From a checkpoint of a small image classifier.
Training: 7100 steps, held-out accuracy 86%.
Rows from block 7 of a small image classifier, named by matrix and row number. Rows with one number within an expert belong to one neuron, the router's apart. Each number is 500 + 50 x the weight over its row's rms, rounded and kept within 0 to 999. All counts start at 0. Numbers have three digits each.
Before each expert's rows are labels from the 100 images, of 14848, where the router gives the expert most weight on average: "strongest on" is what is common among them. Only what is clearly more common there than usual is listed. The data: retinal OCT scans (Kermany 2017). In brackets: how many of the 100.
# router: router (model.blocks.7.mlp.router.weight, 16x192), inputs 48-95
# up: expert up (model.blocks.7.mlp.up, 16x48x192), inputs 48-95
# down: expert down (model.blocks.7.mlp.down, 16x192x48, transposed), outputs 48-95

# expert 10
strongest on: finding: diabetic macular edema (35)
router.10:518489559465545474496528508584546475559490535540475542507448481437447462416425479473587435557450565453446403563435544555522614453477585443524505
up.0:513436578519478441456407574491493567517492552562499527498464585476434464458533517500553448519443472514500439548511520523477502446586535442457446
down.0:550514442490491416493490524518511410542462433512588426483416517374481541498495471583487483516415509485488505549532543523462462491603433458394560
up.1:586498525492468435492417494483432530516481535463440536549488570505483431476526471563526458532574424552546502516494515552471438488552519517617433
down.1:529475492518563475559491563428489533482658575429525512468525491696546418499551428466525460505505484439495514452475504523512513473587390501497517
up.2:503509617525436397422483556489484501585472574518410635516546504516484410478476510566533454466474487387493532592528494490544519534557483431515492
down.2:532532449519516511493425481562493461482410513504498531544433634440496430499438454613467450498461534512473502569515454528462479495625493513463413
up.3:449458408579360542533467475400509526482541491475559451480506536585534512568554452527449554444539434463547554425550444457481430521515418499481487
down.3:455573503502475558521556534538486504419498550422540533485539512479579420515507430479433458502456526504542522468541450506393497502487461563435305
up.4:559507497490424501575468468412467587475455546495506541527501573490545511535594518553471492503560453535542529502510520558502426485571487500569443
down.4:520542468548518519524560482457432580450670581415491532538497448631504371525539484523515441521515495551459460474498506512499540463476464551498456
up.5:583507583508459492450457503507463506504449626554506467541441509479474426500509530559546416561543486527508397582443533566530483461675549477400461
down.5:481501521520483457486502512482509469509551591497583458488393500378511563470467455589566470518371486501470494448525460482529437513569469479374477
up.6:482419474479449571508528448498554501485550476497533471493470464460459590529578437466488523491562394530608517420521451441589430487496478473427499
down.6:490479521549532471508467495456461535549434473583528479510517410545463553491537532578514500500652549527484446533477513478447517517376530535604579
up.7:562394491539447435517434495450429493494406500493610440563495563480516469543508441585478508514574454475540427543526487530559445528618519564468478
down.7:526495572568495504525549514490470413526639533564537558485505497520465531470500504485486470546420519495525557402476543483481527579560393484467441
up.8:474537472570387492519489513430544536439525517433478541528528466567534487556606417451475530504518506458498571482597434505472462532487429470515451
down.8:578494487370481549520543550581540504436601532543498416560484431436501543524485475462531519522501462466483467493499517478442438461535440492515427
up.9:447480407539391541506511476387522555511567517441533437477513496546521506531572427536440535450556454487577552412566402437550438559500419528502472
down.9:517533547488521618518472501520453431478516553486434488508457478436425483527471461439458570439517534458565496456458528487387514525522529555425399
up.10:469456485484540539539501483552525472499518443519578448438500476449439503457415496400487445552500532480510503505477543518479519438425536466495508
down.10:502504481473555533576437493529475491516518376388482496460453600485524531447395506484485593522541430540522485449523568458582416489501553420458462
up.11:493554473498469510410420413487497568491608499510452626471498560550475483470563487492486541532558409572572522393501495481486486494493535445568473
down.11:466568511535450485474512576546477454415488597423535477547537476639532477517465473451536541462525383478534486578522409522461509501472453579403546
up.12:459474461467547496515397475545517469536514507510474599383479507526473421448455442482497492544473553447521531476482505460395541473466565443517505
down.12:532542457479528516508498549505484447520543320436469546542485594466515500426418553432473551524584518483504449506508520491598494482536492424402442
up.13:503424432432417540516522455500528572488526508476556408486459498468504529536524478500512484531519422535565484484501474470589429490493522488423451
down.13:627497502517519481533508554481444492511540374553566487484422413523518612421531506608539438534596518524524540534485543487482474473397488504544542
up.14:544481549463435485554517474457450546446534519426514551583475533466537520495559499505511468511601434556523514442501461495559404464557461516527423
down.14:526528465517540491510524491514489558486683505512474484539515504589512398498551471536529453531539442497440526510448529503515498453507462456599499
up.15:503438521457572550544573439538537435440588485452528408524478447424472538489406536422430405502475541461450455439424529496597533457410520496513586
down.15:502517511486555471572498501471434520511513441395465530457509640504498548516420543486458625526494449529459502522509506474605400543587490519559448
up.16:447483367558409514516478435420525559499518546458522429478495535577537516545557429540456517478518457463581560463568433476595447547502447581509501
down.16:499525630489576552568610534518529427479413571507558510482525388480515475585532430455500595564406405550475500538582489581387495526504525539412459
up.17:499517393508485531528440459446563549476395501496644466523499501435520547560525456580509556482581410539561556494553408427515453511480461571490446
down.17:521517387580514435519623467417495637546622519544514460467461430542516537457502466507463473541574527499551525523456519516541533456417450495408598
up.18:505426429428398547517526491485503564494542486486555403517451493461543529552544465498503487498532436539584478477495478452598424488507499459400468
down.18:594508504493513468517485523473474523554493385528541456467426420567522611443526513599563513547613540545486517527484550499510497475406500496568539
up.19:540403441477502523533553489547465489480599463510484507497445502516440570451451494570486502573526491477555466495500535535611487450412546521494520
down.19:424499481466569492529516495547501432478463463506473525471503445560529629504501510461513591522441526553515483489480493540438482485466551648526521
up.20:481468522483532528519429494535494454501496437492501569383517503471482465433465458443482511528465553474509574497506515456371514459478504443497458
down.20:500523457484537461526421522522441470486589375451466534516496539500501540407448509407505533450534504491552450399510545515610486501495507402428441
up.21:517526568614449527505450560431445418551584527482558451485471585532565489548437476411544504457500408409533527516535469471557477560597494412544492
down.21:509426481507530468487501485473560553503458543580477544466463503398519501492490470393516454499547493547506575533466503480421571541531482488528577
up.22:541536537482485457459494499531511440553420590485409550533502485482509423483457541563567468432451565423458464594461513527545555525580531486495522
down.22:590574429544544535466492504512438531441503512448570514472420634433486531481391482553501516473471501471496508535527486518546456561585477495459346
up.23:559527627520485494464470501507485463492444635524470529543480519478466418497488544555570430502463517475469425623458529569541536499629545446464494
down.23:494520489492512506459501567520497500485534521493518499517374597372484516489379469580517492492424495510492527472489493510447478496636486410385378
up.24:490463507477557485531464458539464404529467535500460556438536508485476390477410468486501499472439559421490498535479493497484579497484549452569538
down.24:561541419538511526519527538515460514482585425395477504501452603466490506462380525468510560515563459478482474508520527484574495528559485450440324
up.25:441445447501521535501454452521497441515504519472573454473498480477457464472415431414512429574485510438529504472486509419495553473419508445549472
down.25:493538536481546620547507462461501479491514384419442546516456625418488526446359577474485555511553473512529461476526528469614470494539510428454498
up.26:500414468463437488476495511501529607483559492494558398500471505475465545502507511486518490514480422518554457449490519498588488440494527446432451
down.26:561467521512534442500490482494474436592464443515563455478435462453487566452520467626515457556546509517494493573466538456479416473452479498565547
up.27:508436445444390572523514470483521554491551495467543400516454495469536535559555467513496503478529421546581479470501469475593410485500501472410458
down.27:615495509515530472530530542493474521542485394541571473508450420556518642444515489589537517505604535560471517545481541510526467483380495514577549
up.28:516464496499463543494437554473545578496525537569480462466461564472454488530556525481537469520430494453518459505512545547487489433534514446475469
down.28:526475482510544442479457537533525436534477441527589484476412488426496551509468442584495506517517463547496518583525562472489419517530465462499589
up.29:510455469489572522570576488558487430503607415460534415484462503527482628475378512425395435515511531494486472418470550489674513489359540531539557
down.29:506509458480528479546474537484478475515522567440504559489532566615471429473480484471509552493441461563475479531470457516587455544584490554612480

# expert 0
strongest on: finding: choroidal neovascularization (66)
router.0:471523471458608541535448474529489401430501517472566508501558428528433434506527477466467450546580555548466506494450512510447579460454480508509542
up.0:498543566549514491485447567407466475486573546536499446530633508510453501592509517470550471549461474475437535448492496508492567498569416466501536
down.0:520468492532513450522536511455528503488390421587570481473508495448526485452518507540480493471595503581477479600493538449516519500436536526684533
up.1:504527491505591527513483525528469360464553573479503411426551460532497560575416422509451503525536543496473460413505455454467544531508457535473515
down.1:408465585534434472514482503534561421513488483578479541498502560517495458408431560491558534491567530636531492458536518456430471597448511555516574
up.2:546427510530365491487577470472494572452519561506462578592457487498475449547508494564479462482512426481568546550518450502487462516596445448463393
down.2:533486470509497457494497480502465483452514571396534479480603509541473552539570467508458487455429531448494498546538495489569483541486511522552409
up.3:491474565444483439495546455558483479501433480535466446536469512461421522453458534582542476558486451530493484609492554486487449430480519550551493
down.3:569529454517505491494525591510497585482511516604533474434544540602434481473523523566542445466475548529445504552468461477486505444463484469478446
up.4:471440562461474485521636456512521537549501447505555481531461540502460519460554573510550443593438511480424471600451540577527557450511517492471502
down.4:619512463572490432527508576500481609525485507461520472483554477616458469424431511548474441525500512474488498598497441495594536524511453525528389
up.5:529465505508370500498573527448540503510613458480448467514466503465563537569470525523490493486518397433542501452594480533630446552468450456514492
down.5:493522559500572529471575593547527449469497473600498488541479609475394511502487429461500492581528476521467521520497531497543495508478534568489458
up.6:485510436488566513520562455581544379478483557408532492420527393542513501456486506547464462498570533512458492465440476454491524500479557531427484
down.6:449475593533471561520450484505490500483502577469520501546441559540458438405427506598572569491523454642493505445513487508462455499584484565482520
up.7:495451373515536471507556477540540581468484545457588576433518389595542500522548416530453505508567531460523576488480443431496525542433570614438473
down.7:516489548492500605501499556498481472402427529394516543434461524484507577457520527385546597455503462519590509447494556512515480569530521554492519
up.8:464504489491484503413519474460533559512495480576508422491494526424390449580423513490464477569488484528597545529587542566500522449507433475519507
down.8:456518435496485441529512544496464558441503408634504550531429518476466506504471448526437520452576494566456498482536429503548499419461511466550613
up.9:427516470499593518525543461537528391492517557475513445415491432513518524530445435497437506526576534530444491432469463430504571526496496536458519
down.9:431482551546476568552486486503501452489491503517483527511434557525474462414438495518596565494594435595462533431555489462426426546508471550460602
up.10:492474553453481449411554467520414467482439448509450472544519523427417487463497524596485480575485413523581507573513558505489453437468486538541480
down.10:567543496544480416516507554515541568462491470615537484519597549591478519429505436618566522439501553564480490563507497493498569491493487497541460
up.11:495484457547466460480511543448521517532500453578482400498545575455451531582448480493485446557477503457589472549567486568518599519560385467541487
down.11:444521507499460474510509479481494605472484455581490523481486511413516513378519491508526535430474465602480472444472466421453502524383531481465558
up.12:521536568550461481437473561417470554472520524551437438546524503446444455598516510515545501530462444514537555508507510545480499472536406485553518
down.12:580489518496544525445541490474531498460396426633528516519483511401456575507530531494498485457532515536508485586485551454517532452431536490613525
up.13:491512555493520501526594551507542480540482484471533538513522478525493539512530540525531457491428540426460449535486542592587574504457486545479546
down.13:539546520593492497533487535511524583520477546460556461449569525529595530458391474549512468575525516534510523533508418478532528522497552612523414
up.14:500471567458502481480525446539424463493468448532449469501507538482428487421479551610511452562494447493555440551528521515483472445482496564521447
down.14:541508510515479445549488519533508511519489478599525464461642452580542466394507447553522461431458543596467504551492427468463544487467499478496423
up.15:518439539534372484440541562493449572535609431491536471467471519448513586515473474574491494485473414488665472456497479504604460557545485412511506
down.15:426539505458582517471552524433468618538609595403526446467466547468420476508454426527509530516547512581496448439489431494475519433480520485500456
up.16:507530365526557549496423439475551459462493578489583380463575498390435481567417482566452537592537504539527535464519488487486523429499463533536487
down.16:489550453481512546528479523501516470517539433608509569624351536537538472485494515509500505479594546601432497474531507484538530472527512466455593
up.17:494490602467517411484640503552451564493466409488566615476498514508497520450609498487517485484463487460476508567431521552503590483493535598481505
down.17:588552567551489591532489561529555603486445523435555391461602492621473558454491491518502495520418494471519533457469501509490510592499515575501422
up.18:615550488533408457521489591512418537502501528482395460468456559554542523457514591598564430451382409424516477517519506501549455540546548425505464
down.18:578472513500521550481609436481573518452568482446549514554446441509483491467591540435513427516407500483500553485482561457502524475495564443494463
up.19:511509418486493530463519470456513583492481439600511409464494531393419482598395515500456482569498516480561503555546535540488559465467449456544513
down.19:395475436456488381612554497464490570464522401604503504508424462438479483429487441555492586469551488601494506452516509430486514431510506496473577
up.20:483511504490554466517586508552489466477493507416524574464496398571519520446613452517506504481512521469460541496434462469505538546488507597426459
down.20:523527585555509559469463481510527411520448552435540451493552527541521516401460508587542505520531438562535527483561495533412470548599511600502518
up.21:489480431465473538460505446505540503495469509531532411527495529440406467583361526493446465601536468553561525537538517541487529454515452523538491
down.21:507551472463541481537578546419446571447504443589526498531378556513519513447472501496511521399578552584501519429525486455517481445484460463475571
up.22:493520456492563509529580468572547390460474547397520500420537399508518501471518512559492460506551544521404482509415485489540546470503574535441455
down.22:497462554568528607505436452483555497513395563473532474523501532550518441436435505612562550487524451593466490487519480474451480531576486586489500
up.23:487452406541507487570469466512481556469523624464608502450534444569564515557529352494447536495586491474523589469538381440487489557498519550454446
down.23:548485453518498538492528542504473483467575439462485557504402598473529550458530518392513525467572499514498537449500529473624455583535523529467581
up.24:523505394518552553512444449483532434490478568509566365485516521439423455604366474476418500582587495530542591503530507524462500454480439536569481
down.24:506552464484478549538544545478504486453570401575492555581367562501490456448474493450512490462576530598447508456542530451557526441498501457490608
up.25:517400541564393494484582440451512499435551551505471554524405476510489467500505551541465504503517492432528502517523471517503491497528478474496346
down.25:483498397489452431476481471464491480491534460455506489531590436574513545524577439480433531444433520428513495542476477558446512470461512507484473
up.26:474566582431535508546525519513512407481477469460516439489584487474494514493536554525503450509475517538464444545415559565480538491528524478467544
down.26:469563598532485511575506493509561540548425518576543450464660472517539469437420476626492500571580477604449556582517477502467543499440484563563467
up.27:529568517477532560490467494518476420491442475568471425535509544420425471515415565517535465552427526527455455586451580549460534414508523508593559
down.27:505474500522495466585504503480541599532381496624502483519542463492503426423486496634495490512595476610470499495451449426489565479494488520538454
up.28:494433423497551511551627474511556535483505475452490557419485415521552528531476434437417520483628501452561602423515460460522527525422483511476463
down.28:492511549551526516516571492494416479483559498385560522522415441493445554474527443433564625448479456518514529361500451538417448536522456555440563
up.29:483412496612429469427625438485521548575495563483485525491432470555491510524393532544477503499557500421574596581521421464525478566491521540435369
down.29:540532633516500571509470461492445501531538559459483529476563386526581519528567484492488476481388478481452503490491489509500526560504538458529317

# expert 7
strongest on: finding: choroidal neovascularization (62)
router.7:538571405634525540590476529455498473457490458491545455499509535488571492527456595438526501451542498420466497438548616539503373534431502411567399
up.0:586532536511480479572492581533442569497494516574643467577463559479512508510487544486521450550492444490465437574338562532487466454575530492462468
down.0:516521403418456489480413473353557450535439439572446475548503448512498371498461443592506422429587484527515485601398507529478478433548493555561536
up.1:549490427400558489437550537601454487528430508525461686493589495428526446408541476570480430476505386513548520423536528513529434485470486529485471
down.1:525543486575522517491576537454494481400572532622457539528490495584477584534496598448508483523599545475453566541494515527428495462518484495453545
up.2:417505444515461449523485393464576538581537546458464513438519434478453494487583479590534512498573546573572501461472467487434522438518506570460426
down.2:567526430419456539561471501540500450484471476467500474525448573505407422576628505559445515459559506544470461559460468482431492480579503579582588
up.3:441459467500560389456568446469548531464516515472594496445519476511456494476554475590519498510513481481499491522544464460539569477434490576410505
down.3:540504578516486562511487547569476499549516513489522552507530475514513467498606570468493477473519493500545445485539480443397466440477506511601532
up.4:407486477496574371408575458535511525515529499406472625515551510478493473423522417544524498494489498493480507530539430409569562513465585602499439
down.4:534470509482517592488554527507505429421514551613453508461571490542480500520470608403510515481537477523517545488538489506280497504526414494597475
up.5:526479357505457527391557515476418461580409482533457493378502520516525540486476445553420539482438523528516551565494440488434540529563457507507542
down.5:548497584478558578478557510444481556566500485571435404509436540529535513523489619546498505563506493530563466438486482502456471489558439550502585
up.6:465440569516455462456550501506573469477450543419536506539503566515501434485468513481549456493517450528506454671589425443505553481466454574558468
down.6:605457543520542494510574535524482552485496577609565547436430426529502521491588568459462489561504416491453514438495475531452523617550464499514504
up.7:538490470548542570541459491460498446441574547401525457544546511548621579506489446435404492437578485441494465374517501489602460566475466481469446
down.7:479465448517501428445492494524461485550487467454525530523642505482465548478501456521515572506480583478494487513494510515629504546483551515519433
up.8:511494406417553492444487509510483632524365519541541488526491557468496515497432503640572424542433508511514405609443516522451537506524548504451537
down.8:439469489491524453488498522486499531486450460608443461514541469546509448480518528528438484514526473551465500523455505514420477491468488427483618
up.9:463464494526470500449525400467526602515512501468478460559426463448491476437558451528492479586571441551516533488535454454519534463555476565489542
down.9:573520562529555599494495522591557626416520510505570501515412534517505551554522572477469551486499468525482600474465437535369493567489471483491502
up.10:423452476479573403429597445525492603554493528460512469554478497492524507420481442610516496478504471563492468536521467502516506513528470643485465
down.10:431512536455547487519504436480562529582474563529548469469446459443495528544440438491453508475536570575524533487477485521375433468501461517629517
up.11:467476456497520398414530434513550640553520549430480487520523441501518533411527466596520444453519517532483526469526420459515499523497487625423497
down.11:550506503474535581518440513471531472580454528435540500496593354459479466525548465506509531525523533617538434513576517467330469496502467467609565
up.12:473449375450369459489453507469463586499473517477536602505440530440425451433598459640443533532522464546470447565549427460461490475542478582479512
down.12:494549478448503423492440485533497483515393613512532493561481500500415489516488470553479522563544525409442447497427431422552429608532421499330512
up.13:497465405486542403455511448565542472552554462433508569548539496552489493442569417579500443530546423487575571489539422402483570511509495572512504
down.13:471552511521459649527465544564483470460536568648460542523463449514569385558486476412519469505549477527508516460537518554352470539528498475550533
up.14:393433458463570434426551459483561516552402480473499533485488550475538520517494398658491495465504489476557528590629385395553546526468438607510517
down.14:514531456489536490499454467568524479513513600524590525462570445570533433508509540474493553452496455515510549467491524508340437551608473490500451
up.15:531494449543463551551458501476524449481558538423482396531543532529601580489457471423478525430595513461423474396518502530572479569480532480515426
down.15:548513467543436416505548484508469559554533468463534532492626501477429586456436506546528577499486540457484460565545484498665517555514497510493515
up.16:492466525422427387442497457541485564576542422535451505527485471511485565434515451554492437534494506571499439448511429461547552496465502537534562
down.16:450485549484451499512525518608485613505533539474597444561527476491469510552445449397469454595501481454465461452418457558490475607543536555475390
up.17:502460417450500412463439470525539568493447595501583483564517478512531529430510407549590464533526506515558447515470407397492533487544478535450383
down.17:493494513457478510483468499499487545545483483556467569468530432548512401489533523525483470516495457584522528484491472506369469456459537514559574
up.18:467460565487496482480603425505485505544532384521434518431386444529430529462519519527413525506455459490502554447471535481530493464399423526506657
down.18:368505544464421447595533457499529511483515502435549477486501516514549536502494477470505513470425518548514473412491489544517495525426478492512541
up.19:520449484491609439492526528513474563573350520487536548517468502492517525479533429638519474536557447464591450602538452460476504507511490597488505
down.19:555542486510470470467551444454542498503480622528485478436533479498552448552479521496472483448520426462517491435506565539352352515600522444449525
up.20:442506428521483525445528455473538518496503515444488496427528442457441502488474470473459468520453584497539574466524493486433571435475530458520666
down.20:392496505485444512541560484554497540514495444537494462473343492433528460494561527487516440441416527490475447452431455520448564419429493542504564
up.21:467459441485545427459555462505483532564593498414429561518459528454511548441479420497550486513560439542484524448549440455586564533500492502490470
down.21:558465542494493471491436499530476478520486521731432506504519359503534431489572567521511468496507468499547492466509498543277537521468489497576542
up.22:499405603490477442485505537530461513534543536504461596579517471501496463460524435506568469544565345440498469591525402449510490522515454537529451
down.22:593509549493502597554472449470534494522455608438566456486407435490544564577469507518457485551534541438473529465488506509456448602634488489396477
up.23:462428404460519428467515425515557609587547530380529495537490494508518515432506404526512440498532475510522520451536410449545532516514523562439490
down.23:462528609558550513497518501596517524554578478615462469500534455487454416535506491479523514546552525498494487479488595546279527528510524477554522
up.24:591470476496521510471468564575473464537485454551509476571468499452535511458440536483527457542545494508517423499484526484531507435474547569560538
down.24:576502507474546424467475516468474426537514532536577496536438439514531369508439517567493532500477559556545496497523430518560480489567456467528430
up.25:452452438437432430448530437526498574592431514475452518464512489423493506416494466588524485518528525522552479586525425447485549506476463594468533
down.25:580509579514554620560514496514540509511518641583521478528550494512467544545507586438494516439503504438471512441549546467411561450560482496503442
up.26:495488485542541545570514453422497434471599483416479439505468523584590571539456479420433510424561539463463505334507540528559492574422477420520469
down.26:504486454560476372551532498502425515564478431410530553530565511490479542421462485545537571470433536496506496539563483493623532513540530492456420
up.27:414518461438556402465532455561502553513612483418476583499504499521463492467535448545512502540532418508511536496526425442533571504483523504474518
down.27:492513549470533553476483468525525544494525541661479565508581433465523401554539496507492511519561469526504483445536492531315516527547425494563541
up.28:419489446513519455454539444431577516513439591411556448521477482478545557468550406566521563460537534516464512575581372361549577537497438549447477
down.28:403471521548426455476375524587481512400511541500559537491579530545501505475506485463557498520594395509463512489453445478451501533450473484487536
up.29:470475412442456376448508526494504451523530522430438522469505462455569549406594471620515501453533516506529478422468427460463518480464533601445463
down.29:482552547545542535498572577521510517478525597536504525433517494503465467542436472461498448494519484457506519451542431528369536507505472537584528

# expert 15
strongest on: finding: diabetic macular edema (43)
router.15:473559528414559496543549506564540461431532444498558441538439489484533559526413552443451481460448475487398495443454539540487524544480502509419520
up.0:505459455521496528498428481474466471554496599470530503543495543483471401463501447577507408573559449498488460516510467497534502498523486513555437
down.0:487472458527566463489496533492531488567446493547544436470494567471483580516479445484498477489488521412457491557543457532483551507485467420589484
up.1:475496451581437571499379523413475553518490510511500453504472550491483468545563475557504519531500427563505513455547482487503456499600454440502440
down.1:334541531472459474489408443430403566571474595427482485432574474542519431467397401527540462481488463489548522488529506554573505571485593438492519
up.2:523558572506420405470521468492486546545494560416507600521495547513499469444490445520558481482458446447528497528448459396599561493520536434443480
down.2:586552431456531543499476534453478501523481475537487534490461461507441435481483512398518494595436413511511479429459546523599494475511445434510433
up.3:542488536492514539518405538536476429426596570497532431574516536500463437463431497478556441484512456532440491473408483547539413509686492430495471
down.3:435530481510467462545547552521535430457592487426579515476466454508547560488517460464460445481440567542527526485459457499392487465443501477348495
up.4:496525459464515439521512591512490483499346517418607561508530551566606478470534490502453452435452529488482543524538433410548491618447483479498519
down.4:490543467547441573469522541418506425553480561521485497574475485421460551512425499474534565486527478432539473421511521508591483471579539474518439
up.5:507493464541507488519500478466500459566470506384566412533456498467619565525473500544464494383460515399490477511527450423555499584413496523464502
down.5:488522434519489467432468481522512462584448678474512473511428423462442474533504558629482533469509468430514524563534453542598524505527541506548494
up.6:554499391474509550470469520440467566520414526425544482577481516527523449506520473561470443512554414438569555594474471497558438462447470487512483
down.6:480509495483550383481488513503532442508487504488519458571516499429516521491547502526573529537570482586517458637487490466502532539428524580506563
up.7:441593388449521497558524505512539477517442475398547600520507508553568549483560505488451497436436570504484523458493484409498517576449508477473575
down.7:502555530538448548467535468429491457539446510446473537529493478342516584547419503494521577520526440447535497442450586522551551473541565449497386
up.8:529494416516372517453480496438490569592464554482518557577454548493528502470622399595525479537521459499590419572561413396558512460513493489492434
down.8:529507508485567426571477567573459478487634487466440508504516544489517496472569538446415479501511441433489498481491538512582500582406517455580486
up.9:537553577475519434516555598521510514500442461490541569518538508549516516500505543439497537478390531545452539576479591525560502486461511424543563
down.9:484519527489511542492581541535548509455465481418461489500553492375490520498531567443534555547477498389505423413529501535552524537598494452469452
up.10:565558572501419464468530455518472568562511567471466559548479528566490436448509480494586476476462482482497549552454496486606560477554547385512464
down.10:542453494518515457447497488510493559529472515575471476579509535482524473520454521556526481530583469484531486519503509457550560518538481442628417
up.11:578477565501518539507426545516458422415593542485568439554541549533494451457429498493517443476483458476425508465440485545549393530686504402482453
down.11:404520507493487456519515508479491402477528515496564537477420434544496544500517433488407462453372578543535521432460445494410462531449475491358462
up.12:483468513461469504440463539461457621530546599432480567598507526487512485458459514489580455524571477392491479536474483470569525547551529418450456
down.12:586560559482538579522530506509541640499531514490489502471535524491451523529476500432511500515483507485518512474584474517629522440512513526599547
up.13:490501480543522513513537550458490447508488486446559389519495474427592567577467533468496506371470489427456514445547473467553492593422452542522526
down.13:467542505503573457432488430522577468513422652498561515479448403462492491548567483629508569500487485430515503536528467496542554543525497574463546
up.14:554500505570489522480535583444417429470492472479515386579514555390550577543515568492492535416412473432500439493536485497581419550449447515556515
down.14:460497561523512550483563489545526563442440602391570525501518479550445509560546493519429577483445458476500477479529517574526492545604517514436555
up.15:565406488532380460492507546501424543526470551464521513575533526489487456487610421584526448529506418413585419573512446462545480448523467513531442
down.15:481504461470515469534446513566454424442558462464491443504457540431614657477420491531510491487464431502474455424509528511486451456543489442534359
up.16:533516502494476564456469539517494503470625469509477482448488525542521487470459504443432503422491429520483522457497468537464391536606492460461494
down.16:508545436491453449491549564514459455440489501460545491435497389499555618516611490429483467527450600459499564464498448471469458553354505506381415
up.17:584442489532368480491435563487413539525471546481508520580506523490507443488620458590533492528508428443557388582535446454561439488530476503533462
down.17:504434456520517444508405507489547501478538573435592550482416522476499612537519516521528511549462575443414493514505515488540452504482475478485424
up.18:537477506544435457462509472424397538503519571425516472555463582467498397471569462487511480520513490486542413603491454538588461520554531473530455
down.18:505529547519495524436431450473489530529477505551481481513479537354496503496445436516535450487530451575564485524551502499558528485600532566570489
up.19:464480626575518444449439411463459522495512542467487478504532495513516470505487460554537483470473509495525500577501425538487503516596467540542426
down.19:443548558540529602439386475525507541513495651477461467499586572655485496559439485641525558552506457495492491508544508564507466515564563547486498
up.20:445487444561486486506485459504487436558534524472456465476472440518509508546436511536465521506522446423501480468532464454481594549451480595522465
down.20:495518418480432386540411496501477482583491551477511469490487430539500412448544495568464465544433506594501484621483470488563513444468496578444512
up.21:489544508461493465518471505493494479568457558425567532532453532508549434394494395523476443480462529487541491527463444403527488559466483437484524
down.21:441490538567468464537443514476444414512468524534454548528549451542456501500446541513520486497456473527500429451467510499534539438558448458488478
up.22:548491419575440559512470531445439551477516484505548494467492524501523517626470548512478550534509379527536517459524509534545455517529511445464501
down.22:563528538487481589451489490444492502595470676592486528533424570668463419479467468581529473522443477485504501558500482507482491520534508447585455
up.23:551515469520506480475397544439444556520466516498537536499462533456457418495570476597557502535508449452540515527513469526524457466528492520553479
down.23:578437572487514472417433525539403515515505516486502529504427455450544584540439533570473534593443481546558512437487501621455500516551513513581504
up.24:511448535508482431503513460483479459631481538514466511450505478454486461503487510573548450554542464495488537550531503513544543453465446500564460
down.24:512507392464526479517510504476488400458396522470526473441516516612469465583609488499533570513498482522519491605489446483508482463484424516482471
up.25:488516448530490538507424559452483534546455482467557448488466548447490447553493486528566447497473452565495436562505478430504568445549506511537489
down.25:565494471558598471511444567541544535531544468600540540481522577577429458466548527420535545492489460504499559496591496538541497455532525443516526
up.26:455589444431503459510526542540547571517463478488569552479523519520512512502543466438489505459401566534482478548459553460486530473506524410519584
down.26:523517546492435532515506502477521466512543411468412455519495452322582565519497510479515541466502514452581460412448576562576520472459535440482442
up.27:507421546457559436501497510513408473513558455531529540460565479484478468526439419405442495537483411555458598487543517519476465467477377346559502
down.27:559521461524521524514472476536547555474557466457427488489371526460499493475519606563454575537471491492513522409516508440563538430530455406483414
up.28:470472534616496468431449488430509533547474571448539479487505515547514488500471484510531475453472465505491490572516401455544565569509485543524439
down.28:560469517507527536478397489543507535601419577589494485474527556519505384468426495615512497524467450513492532581501591540516491445544474535578433
up.29:527444551491495419514541625529470530467462465535539528553540480518498542580492509475536525558433517505474476533442584514545517443499502515543518
down.29:525520472552542541460530534502479506442443451444375556494545536414498453507508552392451454588512509433498454536521536509553492581544500522513548